A small image classifier, trained from scratch.
Data: trained on retinal OCT scans (Kermany 2017), 98430 training examples.
Rows from block 8 of a small image classifier, named by matrix and row number. Rows with one number belong to one neuron. Each number is 200 + 40 x the weight over its row's rms, rounded and kept within 0 to 999. All counts start at 0. After the name is the row's rms in percent of the matrix's.
After each neuron's rows are labels from the 100 images, of 14976, where the neuron reaches its largest size: "top examples" is what is common among them. Only what is clearly more common there than usual is listed. The data: retinal OCT scans (Kermany 2017). In brackets: how many of the 100.
# gate: MLP gate (model.blocks.8.mlp.gate.weight, 416x160), inputs 0-159
# fc1: MLP up (model.blocks.8.mlp.fc1.weight, 416x160), inputs 0-159
# fc2: MLP down (model.blocks.8.mlp.fc2.weight, 160x416, transposed), outputs 0-159

gate.36,164,242,193,185,220,172,197,245,188,246,193,149,215,215,184,140,211,195,127,208,263,226,145,196,256,179,174,217,213,172,224,199,211,129,249,213,244,210,244,174,187,125,203,206,175,219,197,152,150,184,203,193,192,138,246,156,170,152,176,184,178,238,235,133,161,125,148,224,332,219,280,200,231,244,181,178,199,230,192,263,267,172,253,191,222,222,166,231,160,219,232,99,225,193,206,161,193,153,225,180,228,214,150,143,188,169,236,216,202,155,236,233,249,183,192,132,235,170,157,154,180,106,192,269,117,147,106,226,237,210,255,146,206,200,171,185,193,202,195,194,183,158,255,153,264,212,267,239,200,209,232,212,212,170,225,150,262,226,206,221,288
fc1.36,157,148,220,189,209,216,178,163,207,163,184,261,194,166,215,227,189,226,248,183,102,181,237,197,159,233,220,184,207,229,187,219,158,273,156,170,174,207,130,230,231,289,200,198,218,188,212,228,250,203,200,220,216,283,138,239,210,252,242,186,227,203,161,229,277,270,259,171,66,176,125,181,153,160,201,243,206,126,202,141,142,223,174,234,189,197,217,194,224,214,160,289,184,189,174,230,195,228,190,210,142,177,266,248,217,229,169,174,219,258,161,151,142,186,195,245,167,233,225,235,237,299,256,155,253,258,269,163,175,213,165,257,214,213,229,191,192,184,189,189,219,222,131,242,125,175,144,168,235,183,147,196,201,234,188,234,165,169,184,196,120
fc2.36,116,163,217,231,211,209,210,136,208,233,259,159,155,196,207,251,169,154,248,155,178,230,256,265,189,187,158,207,217,214,137,143,195,169,178,149,170,172,194,252,246,208,272,214,217,169,214,243,255,256,116,139,176,225,162,114,259,199,180,251,229,137,219,222,143,286,129,238,160,229,164,201,289,191,207,166,184,228,210,153,186,172,132,192,217,239,145,162,158,223,162,219,198,146,192,257,231,137,196,223,163,204,131,270,165,199,205,238,117,211,190,161,176,236,280,226,198,213,229,215,211,240,166,180,213,225,245,263,237,131,277,202,155,176,201,272,195,194,139,188,219,218,170,234,168,195,198,278,153,227,202,257,135,185,174,244,164,210,227,179,201
top examples: finding: normal (96)

gate.398,179,292,254,214,219,213,220,147,223,251,226,155,195,220,174,127,170,207,177,185,175,172,211,197,173,205,134,169,230,60,214,176,158,156,171,161,178,191,202,195,200,263,242,283,239,235,164,221,194,192,190,183,208,213,236,196,251,213,217,148,146,174,192,265,208,248,185,129,179,244,237,215,169,236,210,159,190,244,241,169,231,189,197,206,242,183,218,264,228,300,207,242,190,205,194,290,214,236,188,227,264,217,216,192,200,182,213,249,196,218,170,121,215,248,227,224,188,198,226,165,280,242,141,194,287,257,175,183,221,167,148,250,191,171,109,172,176,208,223,204,200,187,178,248,181,149,182,260,210,185,148,215,153,190,145,342,220,169,160,213,145
fc1.398,187,282,270,201,212,218,210,184,240,248,220,166,187,179,190,133,145,236,164,179,199,162,194,183,212,205,155,141,267,73,229,207,153,120,178,200,162,216,233,188,247,225,238,237,230,222,150,226,197,172,183,219,197,193,186,187,250,190,191,192,114,161,172,253,188,272,206,162,192,190,214,201,159,214,199,148,189,233,272,187,247,193,222,224,249,180,201,292,270,320,201,230,224,202,165,290,230,261,197,229,266,217,209,189,225,210,223,212,218,202,186,119,193,233,247,205,205,189,230,137,278,240,168,187,297,216,147,173,192,188,165,264,177,215,130,159,198,201,203,219,194,202,143,235,175,171,186,258,245,172,164,206,162,166,160,291,221,181,163,204,133
fc2.398,194,250,258,259,167,252,144,142,236,231,210,223,248,146,240,130,145,267,231,174,151,169,220,211,131,208,159,156,263,158,165,245,139,186,171,179,147,219,193,217,241,251,249,275,257,178,245,193,241,151,148,224,160,171,185,176,244,190,204,187,224,161,182,168,205,238,269,172,152,198,186,229,149,193,141,150,241,223,210,159,226,229,233,248,230,253,145,212,141,242,201,223,179,146,142,241,261,168,212,189,232,238,255,226,251,177,145,273,235,264,217,142,150,228,164,245,168,253,221,154,222,239,185,181,175,180,144,260,224,215,172,226,244,219,217,130,187,192,238,150,242,207,169,199,177,148,188,251,236,268,202,219,146,214,146,246,149,179,169,226,153
top examples: finding: diabetic macular edema (99)

gate.129,183,210,212,196,173,202,264,195,231,266,243,245,176,185,160,197,177,196,189,197,143,211,216,195,204,223,150,274,252,238,241,276,227,187,200,201,159,183,170,212,230,127,227,191,203,230,228,223,210,188,206,201,184,182,171,224,250,221,188,196,226,244,222,198,241,133,185,210,195,187,282,168,195,138,227,196,245,177,200,244,180,203,200,215,144,185,198,128,232,229,185,221,236,165,219,171,197,166,125,163,228,233,191,203,136,116,284,230,214,211,194,150,154,189,166,179,236,299,202,159,245,119,172,146,139,207,175,277,241,234,176,214,223,218,129,242,240,275,242,245,205,163,196,136,237,224,97,176,168,245,195,260,155,279,265,179,147,73,260,217,200
fc1.129,176,191,261,189,224,248,94,206,234,139,266,280,167,235,232,197,168,221,253,212,171,133,175,159,228,199,210,201,239,231,197,210,165,174,224,278,190,253,148,174,284,212,232,228,166,196,185,202,260,197,174,217,221,192,221,174,161,113,181,185,242,208,170,136,155,207,223,202,248,153,190,207,171,175,223,158,254,223,205,206,234,194,197,265,250,207,162,210,177,196,264,173,239,257,132,192,190,139,255,179,226,212,266,212,107,205,137,188,205,178,182,226,223,178,215,140,148,179,178,144,190,246,184,222,188,205,240,197,139,221,177,282,161,221,188,126,206,193,112,175,195,155,222,220,147,237,156,131,232,177,169,175,236,302,140,134,268,249,200,167,164
fc2.129,228,217,251,228,163,227,185,132,210,185,218,224,168,147,215,175,137,243,209,191,194,166,209,228,145,219,143,209,183,202,134,239,177,127,211,130,135,188,182,183,239,237,259,266,216,176,231,275,270,140,155,221,184,153,206,176,258,156,165,184,198,161,226,197,184,290,241,208,120,208,209,196,180,212,244,223,235,229,243,166,186,204,234,259,180,289,174,154,166,164,214,217,126,112,142,246,269,145,195,163,223,205,224,243,242,188,166,249,174,263,208,124,126,234,159,206,163,212,197,225,263,250,141,185,166,219,259,262,222,229,191,242,219,234,230,172,200,203,177,178,189,253,210,197,167,234,210,194,184,275,208,257,117,212,160,277,153,207,148,205,200
top examples: finding: diabetic macular edema (46)

gate.5,186,225,174,194,185,185,254,226,202,185,168,187,206,239,195,139,180,179,256,210,224,163,285,144,275,196,202,196,185,137,206,167,221,212,197,216,274,208,249,223,194,183,151,214,199,170,222,262,206,262,206,178,229,194,234,136,250,177,148,194,226,296,192,172,159,154,209,259,256,200,179,187,189,155,241,269,160,215,241,133,194,213,182,166,194,171,257,218,218,197,254,223,274,225,266,223,175,241,201,266,261,151,220,221,219,251,212,261,156,120,120,260,264,191,234,204,223,203,177,217,161,239,177,169,262,215,248,170,192,207,213,141,159,115,198,276,166,198,174,314,215,239,241,227,205,226,198,140,129,144,121,201,211,203,116,199,174,192,188,186,156
fc1.5,161,185,193,166,210,216,198,205,231,184,161,222,188,111,224,277,125,227,159,181,250,252,188,239,216,188,174,222,183,174,152,196,211,184,141,98,164,187,181,80,218,222,168,194,222,211,187,218,158,154,167,182,215,162,204,170,189,140,182,186,118,115,213,192,173,225,238,147,202,200,247,219,220,235,224,146,231,277,201,172,216,187,199,198,215,232,260,160,219,259,210,150,198,240,274,175,237,171,242,193,225,215,176,165,206,299,179,256,145,225,218,131,123,293,216,258,231,195,158,187,253,168,152,218,202,260,230,235,147,148,146,235,199,134,171,171,177,222,189,197,187,231,228,207,220,151,216,224,220,168,214,314,133,178,229,247,156,168,165,214,147
fc2.5,162,232,244,153,154,165,149,149,133,262,165,188,222,194,140,131,170,217,177,250,214,192,183,193,244,211,145,186,185,215,135,225,148,165,292,122,221,130,216,194,245,191,178,256,211,199,192,234,264,164,189,241,219,177,184,115,264,159,178,208,153,139,254,180,180,265,212,182,131,228,225,182,205,210,211,199,227,178,240,184,237,188,242,265,167,271,123,186,150,205,193,182,118,152,141,196,273,156,241,141,209,186,195,209,245,199,170,162,123,195,158,204,214,175,259,186,220,159,212,181,223,246,245,188,170,188,226,202,186,207,216,165,202,280,217,170,227,207,129,172,163,246,259,227,208,179,264,276,173,256,213,250,181,136,141,252,203,240,183,240,252
top examples: finding: choroidal neovascularization (82)

gate.380,143,240,152,176,182,139,204,191,164,225,179,182,171,284,233,136,141,233,136,195,209,176,209,164,260,182,186,226,208,155,272,181,246,185,252,271,287,241,221,178,129,178,229,238,215,218,250,172,188,216,137,190,113,116,170,190,166,143,224,218,133,139,246,219,175,209,212,191,258,223,277,197,217,238,161,173,198,266,151,207,193,160,227,208,113,233,191,241,189,210,232,221,252,232,201,155,153,173,227,162,248,174,197,167,155,208,213,192,206,149,170,222,234,223,265,140,199,188,179,150,183,159,173,255,183,206,116,203,212,204,198,245,236,203,95,184,227,265,247,185,166,192,297,159,278,197,268,215,201,165,193,186,215,142,148,162,174,206,191,185,242
fc1.380,150,179,261,222,261,250,206,222,225,183,227,193,230,117,155,230,223,192,249,197,221,238,221,275,138,243,173,204,183,246,134,212,130,205,152,146,191,178,158,171,246,150,182,186,203,218,165,230,244,207,194,199,231,268,214,198,193,226,212,213,219,261,141,173,190,240,207,190,175,189,128,240,151,140,198,193,175,144,278,196,240,218,192,187,307,117,196,216,207,191,151,150,173,199,224,273,274,277,159,234,192,204,213,182,202,166,128,161,185,247,226,146,165,202,165,246,146,220,272,255,222,231,241,171,224,187,274,221,237,122,170,187,198,189,261,196,146,164,132,198,231,196,144,239,125,187,136,211,177,245,238,250,230,232,236,275,199,155,174,168,187
fc2.380,112,151,202,228,199,215,195,149,187,225,248,190,198,235,206,209,192,144,184,169,183,195,254,273,166,181,174,224,202,181,173,138,230,161,195,148,200,162,167,252,242,243,212,213,203,149,173,283,223,227,153,157,230,226,154,143,256,194,226,192,187,136,227,217,182,281,151,174,141,252,153,185,290,302,241,156,152,250,202,168,170,186,131,182,251,244,189,202,231,172,157,243,140,193,216,231,157,163,229,180,146,210,167,306,205,190,204,214,103,190,194,206,178,224,286,255,159,165,258,237,232,246,179,173,241,244,288,211,239,183,288,172,193,142,159,231,143,192,146,184,171,224,175,230,217,191,237,226,170,208,185,286,184,157,166,245,153,230,240,196,190
top examples: finding: normal (95)

gate.269,183,234,167,225,148,182,236,175,217,174,192,188,161,136,210,170,207,164,250,181,240,218,235,234,183,165,183,238,180,127,214,224,248,125,210,187,167,190,275,218,167,127,220,195,204,227,188,196,235,226,226,212,201,204,191,240,193,224,235,187,172,244,184,239,267,256,216,152,236,246,208,189,160,184,180,318,237,193,162,186,134,180,194,210,149,181,216,162,198,192,160,229,216,130,203,211,250,309,156,241,192,139,176,186,194,173,188,191,223,297,214,135,177,231,159,272,265,280,240,215,216,124,187,193,164,178,191,207,176,203,252,219,257,152,206,223,196,184,277,205,182,180,237,129,262,190,199,241,141,220,221,268,131,145,228,204,104,148,154,253,288
fc1.269,208,142,213,189,235,225,157,280,170,207,105,219,201,133,148,231,222,262,219,198,179,160,115,163,257,214,157,167,124,245,161,178,150,283,196,169,240,201,155,182,236,220,169,236,204,124,199,209,206,105,187,236,188,134,179,169,146,206,117,177,189,154,170,133,160,153,247,193,217,172,185,210,193,254,213,160,110,138,269,256,239,186,231,210,202,187,258,222,237,225,231,165,169,260,208,187,188,185,201,143,242,211,211,177,268,174,164,197,216,147,185,268,202,157,243,233,213,152,169,198,186,220,220,247,263,189,133,160,196,229,159,179,203,225,248,167,209,164,152,177,227,229,204,214,159,194,189,208,170,217,178,130,254,188,149,179,290,280,167,176,204
fc2.269,252,151,256,238,218,227,156,139,241,217,168,245,167,145,229,153,132,245,172,264,158,214,161,224,175,227,194,207,207,222,159,243,152,138,261,159,140,234,164,157,257,242,256,240,213,161,220,239,260,148,143,254,130,200,166,142,207,149,210,214,205,158,245,218,169,260,258,215,142,193,227,153,164,197,176,160,213,231,208,226,214,185,255,263,173,265,169,238,180,195,235,160,153,124,157,217,251,160,203,160,184,237,251,239,241,228,156,195,226,252,170,106,125,224,184,163,194,243,150,199,217,248,209,179,158,170,214,268,172,238,158,240,172,237,225,151,181,223,162,170,210,244,176,215,168,239,260,157,232,250,185,230,108,225,152,266,183,233,201,214,181
top examples: finding: choroidal neovascularization (100)

gate.280,185,207,224,203,252,121,187,205,205,228,193,194,207,246,125,143,163,184,160,215,183,248,218,248,162,187,188,216,205,192,152,179,151,181,190,242,213,129,152,184,229,213,283,251,156,180,219,234,243,187,121,192,195,139,222,174,214,145,205,216,182,219,218,198,238,225,190,117,220,247,172,232,245,169,180,167,202,282,257,222,202,194,228,188,182,235,162,170,229,197,246,197,180,113,198,200,214,156,202,174,271,247,203,217,217,186,175,176,239,256,238,151,184,239,234,170,201,307,205,244,173,249,197,229,187,186,268,264,253,215,110,241,115,226,217,162,167,140,197,267,218,199,233,266,174,232,176,186,119,170,220,302,117,201,146,293,202,207,258,180,219
fc1.280,184,199,222,194,225,117,179,203,197,220,215,208,194,250,155,154,156,184,139,210,170,282,227,232,194,211,198,216,242,198,179,184,143,185,207,240,214,134,166,206,231,203,279,230,163,195,229,221,223,193,106,186,208,139,222,173,214,124,209,225,183,197,248,176,210,225,198,138,199,229,146,256,270,192,177,181,217,279,265,222,195,188,229,212,190,255,124,197,216,192,256,175,188,109,177,203,210,166,214,166,256,268,209,199,220,184,164,167,229,246,238,132,182,246,249,167,219,294,229,223,181,259,216,215,195,202,263,258,249,222,111,233,111,255,231,145,158,156,180,256,212,209,234,247,148,249,175,201,142,166,217,291,121,188,178,265,197,214,259,165,233
fc2.280,170,179,241,233,142,202,133,161,241,208,207,229,242,142,191,135,178,307,216,141,226,185,182,171,150,182,140,162,202,251,171,287,170,213,147,204,153,239,176,155,226,264,238,252,185,129,204,214,255,124,174,274,154,162,183,217,201,159,186,168,196,175,193,170,211,238,284,178,190,208,206,137,132,185,194,207,234,204,166,203,212,216,275,284,183,241,224,216,199,204,169,200,163,167,113,224,246,188,148,212,227,211,233,219,224,201,173,341,253,255,174,156,150,217,176,255,125,231,201,184,240,240,202,215,146,157,169,232,214,256,161,248,207,236,214,148,231,170,240,158,207,210,205,190,193,203,210,175,185,270,158,199,156,226,187,232,158,216,118,179,214
top examples: finding: diabetic macular edema (100)

gate.346,171,212,149,196,218,156,173,226,257,164,202,224,202,214,179,180,133,251,198,150,264,237,196,195,255,213,180,293,214,161,214,250,191,166,251,240,222,148,177,213,173,225,210,221,117,196,324,180,199,190,152,187,201,188,185,225,170,135,195,161,172,255,232,203,212,212,233,185,282,243,181,177,169,182,182,212,232,264,168,280,228,180,196,173,212,218,194,203,173,148,250,140,231,193,186,202,195,157,233,194,238,224,162,189,172,208,125,136,251,186,216,240,263,233,169,145,170,152,160,175,105,202,169,258,155,216,193,191,175,271,210,152,86,219,138,162,124,205,184,220,165,217,245,150,272,222,220,142,198,151,210,108,215,173,140,163,236,211,138,166,211
fc1.346,169,195,159,184,236,161,176,302,215,187,209,225,147,193,239,132,158,224,159,175,190,208,190,182,279,218,262,276,183,101,233,203,180,177,238,260,225,230,211,243,194,225,193,183,178,227,272,114,132,210,215,162,199,235,233,279,122,182,269,211,214,254,246,179,254,158,219,227,311,198,227,196,192,149,207,224,252,201,150,271,236,189,183,197,172,217,193,225,151,187,245,170,233,212,188,180,195,152,266,204,203,136,167,199,200,247,180,138,257,166,212,223,228,174,183,131,147,157,146,190,166,148,207,188,188,214,188,207,172,242,256,157,171,187,169,171,110,248,194,184,163,175,213,179,229,128,247,219,256,161,215,115,227,177,213,198,267,244,213,171,150
fc2.346,171,206,158,146,232,161,158,233,191,273,137,226,195,204,111,136,257,259,140,239,198,200,123,184,241,236,248,199,235,164,255,242,205,246,237,229,252,152,181,185,122,188,158,178,180,228,226,159,166,132,253,269,241,223,241,203,150,201,209,187,185,255,220,135,241,132,260,218,267,283,183,210,138,237,205,142,165,184,178,250,236,193,288,229,184,201,199,237,174,252,233,169,244,253,137,156,140,219,204,145,245,256,193,188,210,203,237,233,269,175,220,249,241,194,197,175,254,158,141,207,210,146,176,232,162,203,203,127,192,269,255,161,225,218,179,143,225,160,228,240,154,204,192,179,198,163,187,238,217,187,191,157,259,195,206,197,266,200,206,216,219
top examples: finding: normal (95)

gate.343,173,163,163,207,173,206,173,247,233,154,189,264,211,191,243,286,193,178,261,201,179,272,150,229,133,196,223,253,184,249,149,206,221,182,157,229,123,184,178,237,271,255,249,225,114,173,177,174,256,180,175,160,207,176,182,274,209,150,164,211,216,161,200,267,231,185,187,177,250,196,230,172,188,221,230,192,213,188,217,232,147,213,238,212,248,190,277,153,216,163,174,205,115,153,200,187,256,144,131,209,214,173,205,173,213,139,122,192,210,267,229,157,145,208,125,209,182,243,240,276,144,258,194,169,144,153,262,282,226,233,187,160,184,199,233,210,232,175,196,151,175,187,255,126,195,237,207,138,188,278,218,191,166,261,206,245,249,228,201,188,261
fc1.343,185,175,148,216,151,219,184,218,250,164,192,254,183,193,242,272,191,180,253,211,179,251,171,239,128,180,225,277,159,258,151,218,229,184,167,243,120,190,186,230,249,258,270,207,109,159,172,198,247,179,158,173,211,182,181,271,198,140,172,225,220,162,205,271,239,197,191,181,247,195,228,173,199,221,244,192,215,184,217,217,140,222,246,203,248,199,278,149,217,164,174,196,132,127,211,188,264,150,137,201,214,185,216,179,216,136,119,197,208,277,248,143,142,208,138,222,164,265,243,267,165,242,198,150,137,169,230,286,225,224,193,188,178,210,235,200,237,160,201,181,181,200,254,163,195,230,192,146,194,276,233,196,135,273,208,230,231,225,219,188,264
fc2.343,157,146,272,263,228,179,157,143,208,236,220,271,197,169,155,132,162,227,192,212,163,182,194,213,131,237,154,247,197,221,182,215,154,225,174,212,143,151,134,200,239,234,242,257,179,164,217,165,228,151,171,241,138,114,290,187,219,165,260,132,255,210,200,164,221,251,243,135,159,226,255,146,185,162,148,164,239,214,191,165,208,246,233,233,189,229,174,202,191,233,245,196,193,151,161,225,241,119,181,196,249,237,252,153,184,174,160,253,224,251,210,155,145,228,183,140,193,258,168,213,277,258,232,267,153,180,210,286,218,226,189,275,184,202,218,165,246,217,226,164,239,155,208,234,200,222,210,177,206,214,204,238,147,276,165,246,168,200,205,140,166
top examples: finding: diabetic macular edema (78)

gate.239,184,234,267,188,174,201,175,199,232,246,236,211,201,248,154,200,180,197,205,222,145,200,209,167,175,186,236,250,312,199,231,247,233,222,149,246,163,235,164,154,246,159,241,251,178,279,246,211,236,173,163,250,205,225,185,191,208,120,169,182,208,191,165,190,192,153,196,237,222,165,205,250,170,148,203,143,284,279,245,229,232,205,250,223,289,188,124,207,164,156,222,208,192,173,153,176,133,106,230,177,239,282,227,221,157,163,225,218,223,232,210,167,190,266,108,105,183,251,170,198,207,222,219,195,156,244,229,194,211,227,180,232,167,244,126,160,245,188,197,235,183,216,195,193,213,227,118,144,220,164,185,226,189,288,191,160,254,205,272,207,150
fc1.239,187,286,255,192,158,191,202,194,240,228,284,233,214,238,168,189,189,167,210,172,174,184,239,197,147,179,185,263,259,214,214,214,258,220,152,229,144,206,220,160,215,180,265,226,174,255,208,205,239,210,150,212,220,193,206,190,247,145,192,174,201,155,179,217,209,186,194,221,223,169,209,275,198,114,172,152,316,263,223,200,206,197,238,211,276,186,136,181,156,149,190,249,205,132,187,192,156,147,199,192,227,257,214,210,149,141,223,198,214,225,213,128,174,267,71,140,166,285,219,207,237,249,228,158,167,248,241,237,200,215,187,252,181,236,136,181,226,186,217,230,201,210,205,203,192,270,117,137,193,169,195,238,142,282,209,159,219,188,248,213,124
fc2.239,207,207,242,216,148,240,123,164,226,214,191,273,161,148,226,158,124,273,246,200,168,175,177,204,170,258,192,217,227,246,202,251,138,147,202,154,158,245,181,149,229,245,237,243,248,159,214,205,248,114,188,260,167,155,227,197,209,152,170,154,238,184,237,193,172,251,281,174,172,171,233,134,153,177,217,197,253,192,210,191,229,228,267,265,165,272,164,181,162,204,236,207,160,159,121,231,256,133,191,182,201,220,275,216,212,202,151,325,243,245,249,153,169,215,154,192,157,219,160,214,260,222,164,202,133,227,217,227,191,248,196,267,236,233,195,142,226,247,182,149,196,218,205,202,202,212,211,198,243,248,236,191,142,234,173,247,186,220,169,155,168
top examples: finding: diabetic macular edema (96)

gate.138,185,243,159,287,223,237,208,203,214,196,244,155,173,274,227,220,264,186,175,178,166,162,215,249,210,197,155,234,122,149,246,144,259,235,138,208,234,221,121,247,132,224,240,254,214,227,163,215,181,255,199,205,237,225,277,130,189,205,246,167,256,183,162,156,248,200,128,201,171,221,216,189,228,238,190,202,175,190,100,165,94,157,144,190,189,141,229,193,164,159,205,208,231,211,269,260,145,202,186,284,235,207,260,171,195,162,191,233,173,203,211,227,287,179,187,192,145,198,248,240,180,216,235,241,209,193,174,226,189,151,226,172,186,132,217,235,223,183,180,214,273,114,296,276,226,153,171,177,200,191,183,195,194,235,187,216,181,214,160,229,197
fc1.138,177,193,148,222,148,242,250,231,177,146,265,179,170,220,228,154,240,221,253,172,199,164,238,180,123,233,212,153,237,223,187,223,287,123,214,273,229,174,257,276,107,247,275,170,168,125,167,179,167,216,178,151,193,146,200,258,165,241,182,225,142,212,171,208,189,196,197,171,218,221,210,197,235,142,228,223,177,170,217,193,184,191,195,106,220,185,166,243,241,199,217,293,223,215,203,284,208,249,142,187,199,203,117,161,204,104,190,164,193,213,211,227,212,152,223,195,107,283,221,216,185,165,225,209,244,205,260,235,140,229,123,278,168,208,208,227,202,188,223,191,173,172,257,218,224,259,161,218,191,267,228,197,187,239,210,172,155,195,161,170,196
fc2.138,168,202,194,245,229,202,220,245,282,175,178,191,246,218,132,227,226,214,196,203,208,197,189,162,201,101,155,177,213,182,228,238,218,252,136,251,193,210,109,172,172,181,244,200,171,186,162,213,174,151,203,233,133,177,224,239,161,222,181,159,226,244,151,141,223,154,198,168,261,215,183,210,152,183,210,223,145,230,240,244,180,163,238,178,243,151,278,274,271,163,225,203,228,213,242,174,147,227,140,250,278,242,156,179,161,203,211,224,293,256,173,185,190,209,225,239,229,249,228,195,158,142,171,235,231,159,111,155,269,232,132,204,169,145,186,196,158,167,244,262,230,164,224,96,222,209,141,134,130,184,128,203,207,212,185,186,190,164,194,220,236
top examples: finding: choroidal neovascularization (96)

gate.194,215,206,178,194,212,148,260,179,204,197,159,118,243,245,262,221,258,198,167,201,254,174,210,265,184,170,180,224,155,215,249,114,217,266,128,172,188,177,169,190,163,182,243,186,129,240,146,205,182,198,187,202,210,167,250,166,167,254,230,202,224,203,215,196,215,143,213,182,175,226,229,225,212,171,237,206,122,203,204,144,211,189,175,268,150,151,297,154,176,212,195,185,257,240,281,233,138,169,151,245,241,181,206,230,140,190,203,237,133,212,239,209,234,274,166,243,183,184,131,217,276,241,200,221,261,252,146,254,212,194,162,239,214,76,159,242,243,219,174,149,229,163,213,226,230,119,193,180,244,191,236,181,228,270,204,193,210,157,129,224,183
fc1.194,200,231,205,168,215,216,136,195,203,205,203,287,195,193,153,204,172,154,219,229,191,215,206,166,301,217,204,219,164,177,174,172,121,226,259,165,243,216,232,168,215,138,124,230,281,204,182,272,216,267,230,236,204,258,173,132,231,105,197,176,219,218,222,150,214,202,169,232,204,188,171,152,215,299,174,221,227,219,135,201,140,189,183,221,167,221,161,156,237,185,209,154,172,169,196,180,218,228,275,183,181,172,260,198,226,279,207,216,218,142,175,254,211,190,227,226,250,91,246,222,146,190,195,155,133,157,245,154,237,165,277,132,213,213,201,197,187,222,148,272,199,190,239,195,172,208,214,243,153,136,156,203,226,120,176,244,223,243,266,248,207
fc2.194,287,212,228,157,192,209,160,135,133,227,190,232,172,141,257,203,164,226,176,195,183,250,161,261,189,248,223,232,173,273,149,231,157,152,265,142,184,213,214,159,239,239,197,186,245,217,246,206,261,165,184,228,230,238,140,166,245,148,155,273,155,168,268,272,136,261,257,237,147,159,251,162,189,213,197,186,234,165,202,182,218,198,231,256,153,263,159,146,150,245,211,153,151,152,144,238,261,148,244,144,171,165,228,223,256,194,157,223,154,201,235,181,155,182,152,147,216,181,144,197,187,262,193,139,146,246,225,237,134,183,193,175,230,240,215,155,184,260,138,163,166,264,196,235,186,211,252,224,236,264,229,196,156,191,184,254,224,233,175,219,173
top examples: finding: choroidal neovascularization (98)

gate.118,158,181,149,171,194,135,219,190,177,200,192,306,152,163,260,145,182,186,237,209,215,155,154,147,192,230,173,274,168,246,175,205,195,242,219,242,157,236,165,164,218,213,223,188,268,203,232,114,287,271,221,164,202,200,198,158,136,152,216,184,213,224,136,280,222,165,235,240,221,172,190,130,180,159,159,231,203,176,193,198,130,212,182,198,84,184,198,205,263,189,207,253,197,248,249,220,271,216,145,254,216,158,262,179,259,198,198,169,206,200,157,197,220,209,241,216,264,232,138,199,222,217,195,201,175,181,206,195,151,157,170,251,229,171,224,213,268,263,160,187,148,143,243,278,252,278,189,254,217,153,191,212,179,268,207,218,169,153,152,183,153
fc1.118,168,198,244,210,215,252,197,205,259,217,240,90,228,227,143,260,195,176,154,174,170,241,258,272,181,184,223,143,251,159,237,175,185,127,159,179,221,185,236,235,181,156,198,223,116,199,179,284,144,185,167,215,223,217,211,236,271,265,180,222,207,204,224,146,194,242,130,153,182,236,214,277,205,228,229,158,203,209,241,187,259,186,195,183,316,183,202,187,126,194,178,161,220,131,170,180,127,206,236,167,196,237,121,212,132,178,226,214,177,218,243,178,160,187,117,176,147,204,258,196,175,169,206,182,260,212,175,235,253,206,219,166,152,222,163,219,140,169,245,202,240,250,176,126,173,150,198,166,177,261,221,223,218,162,177,183,229,210,276,195,269
fc2.118,150,247,139,133,256,165,233,252,147,241,203,174,243,224,154,179,258,175,167,199,210,166,226,185,218,152,158,223,233,155,203,153,240,240,178,262,246,154,185,226,164,195,154,169,147,200,230,232,162,237,227,156,276,194,148,176,146,248,234,184,204,211,191,144,214,158,172,198,201,193,145,241,213,200,177,170,179,257,141,220,192,187,153,151,215,146,216,196,143,159,180,238,228,310,260,161,174,241,242,217,184,279,162,224,184,250,228,96,173,138,141,281,242,250,246,237,169,134,240,211,179,182,188,233,258,182,220,151,220,157,214,168,156,156,185,248,229,134,234,238,136,186,175,151,189,210,174,200,161,168,156,164,278,170,203,156,239,166,234,195,132
top examples: finding: choroidal neovascularization (62); finding: diabetic macular edema (38)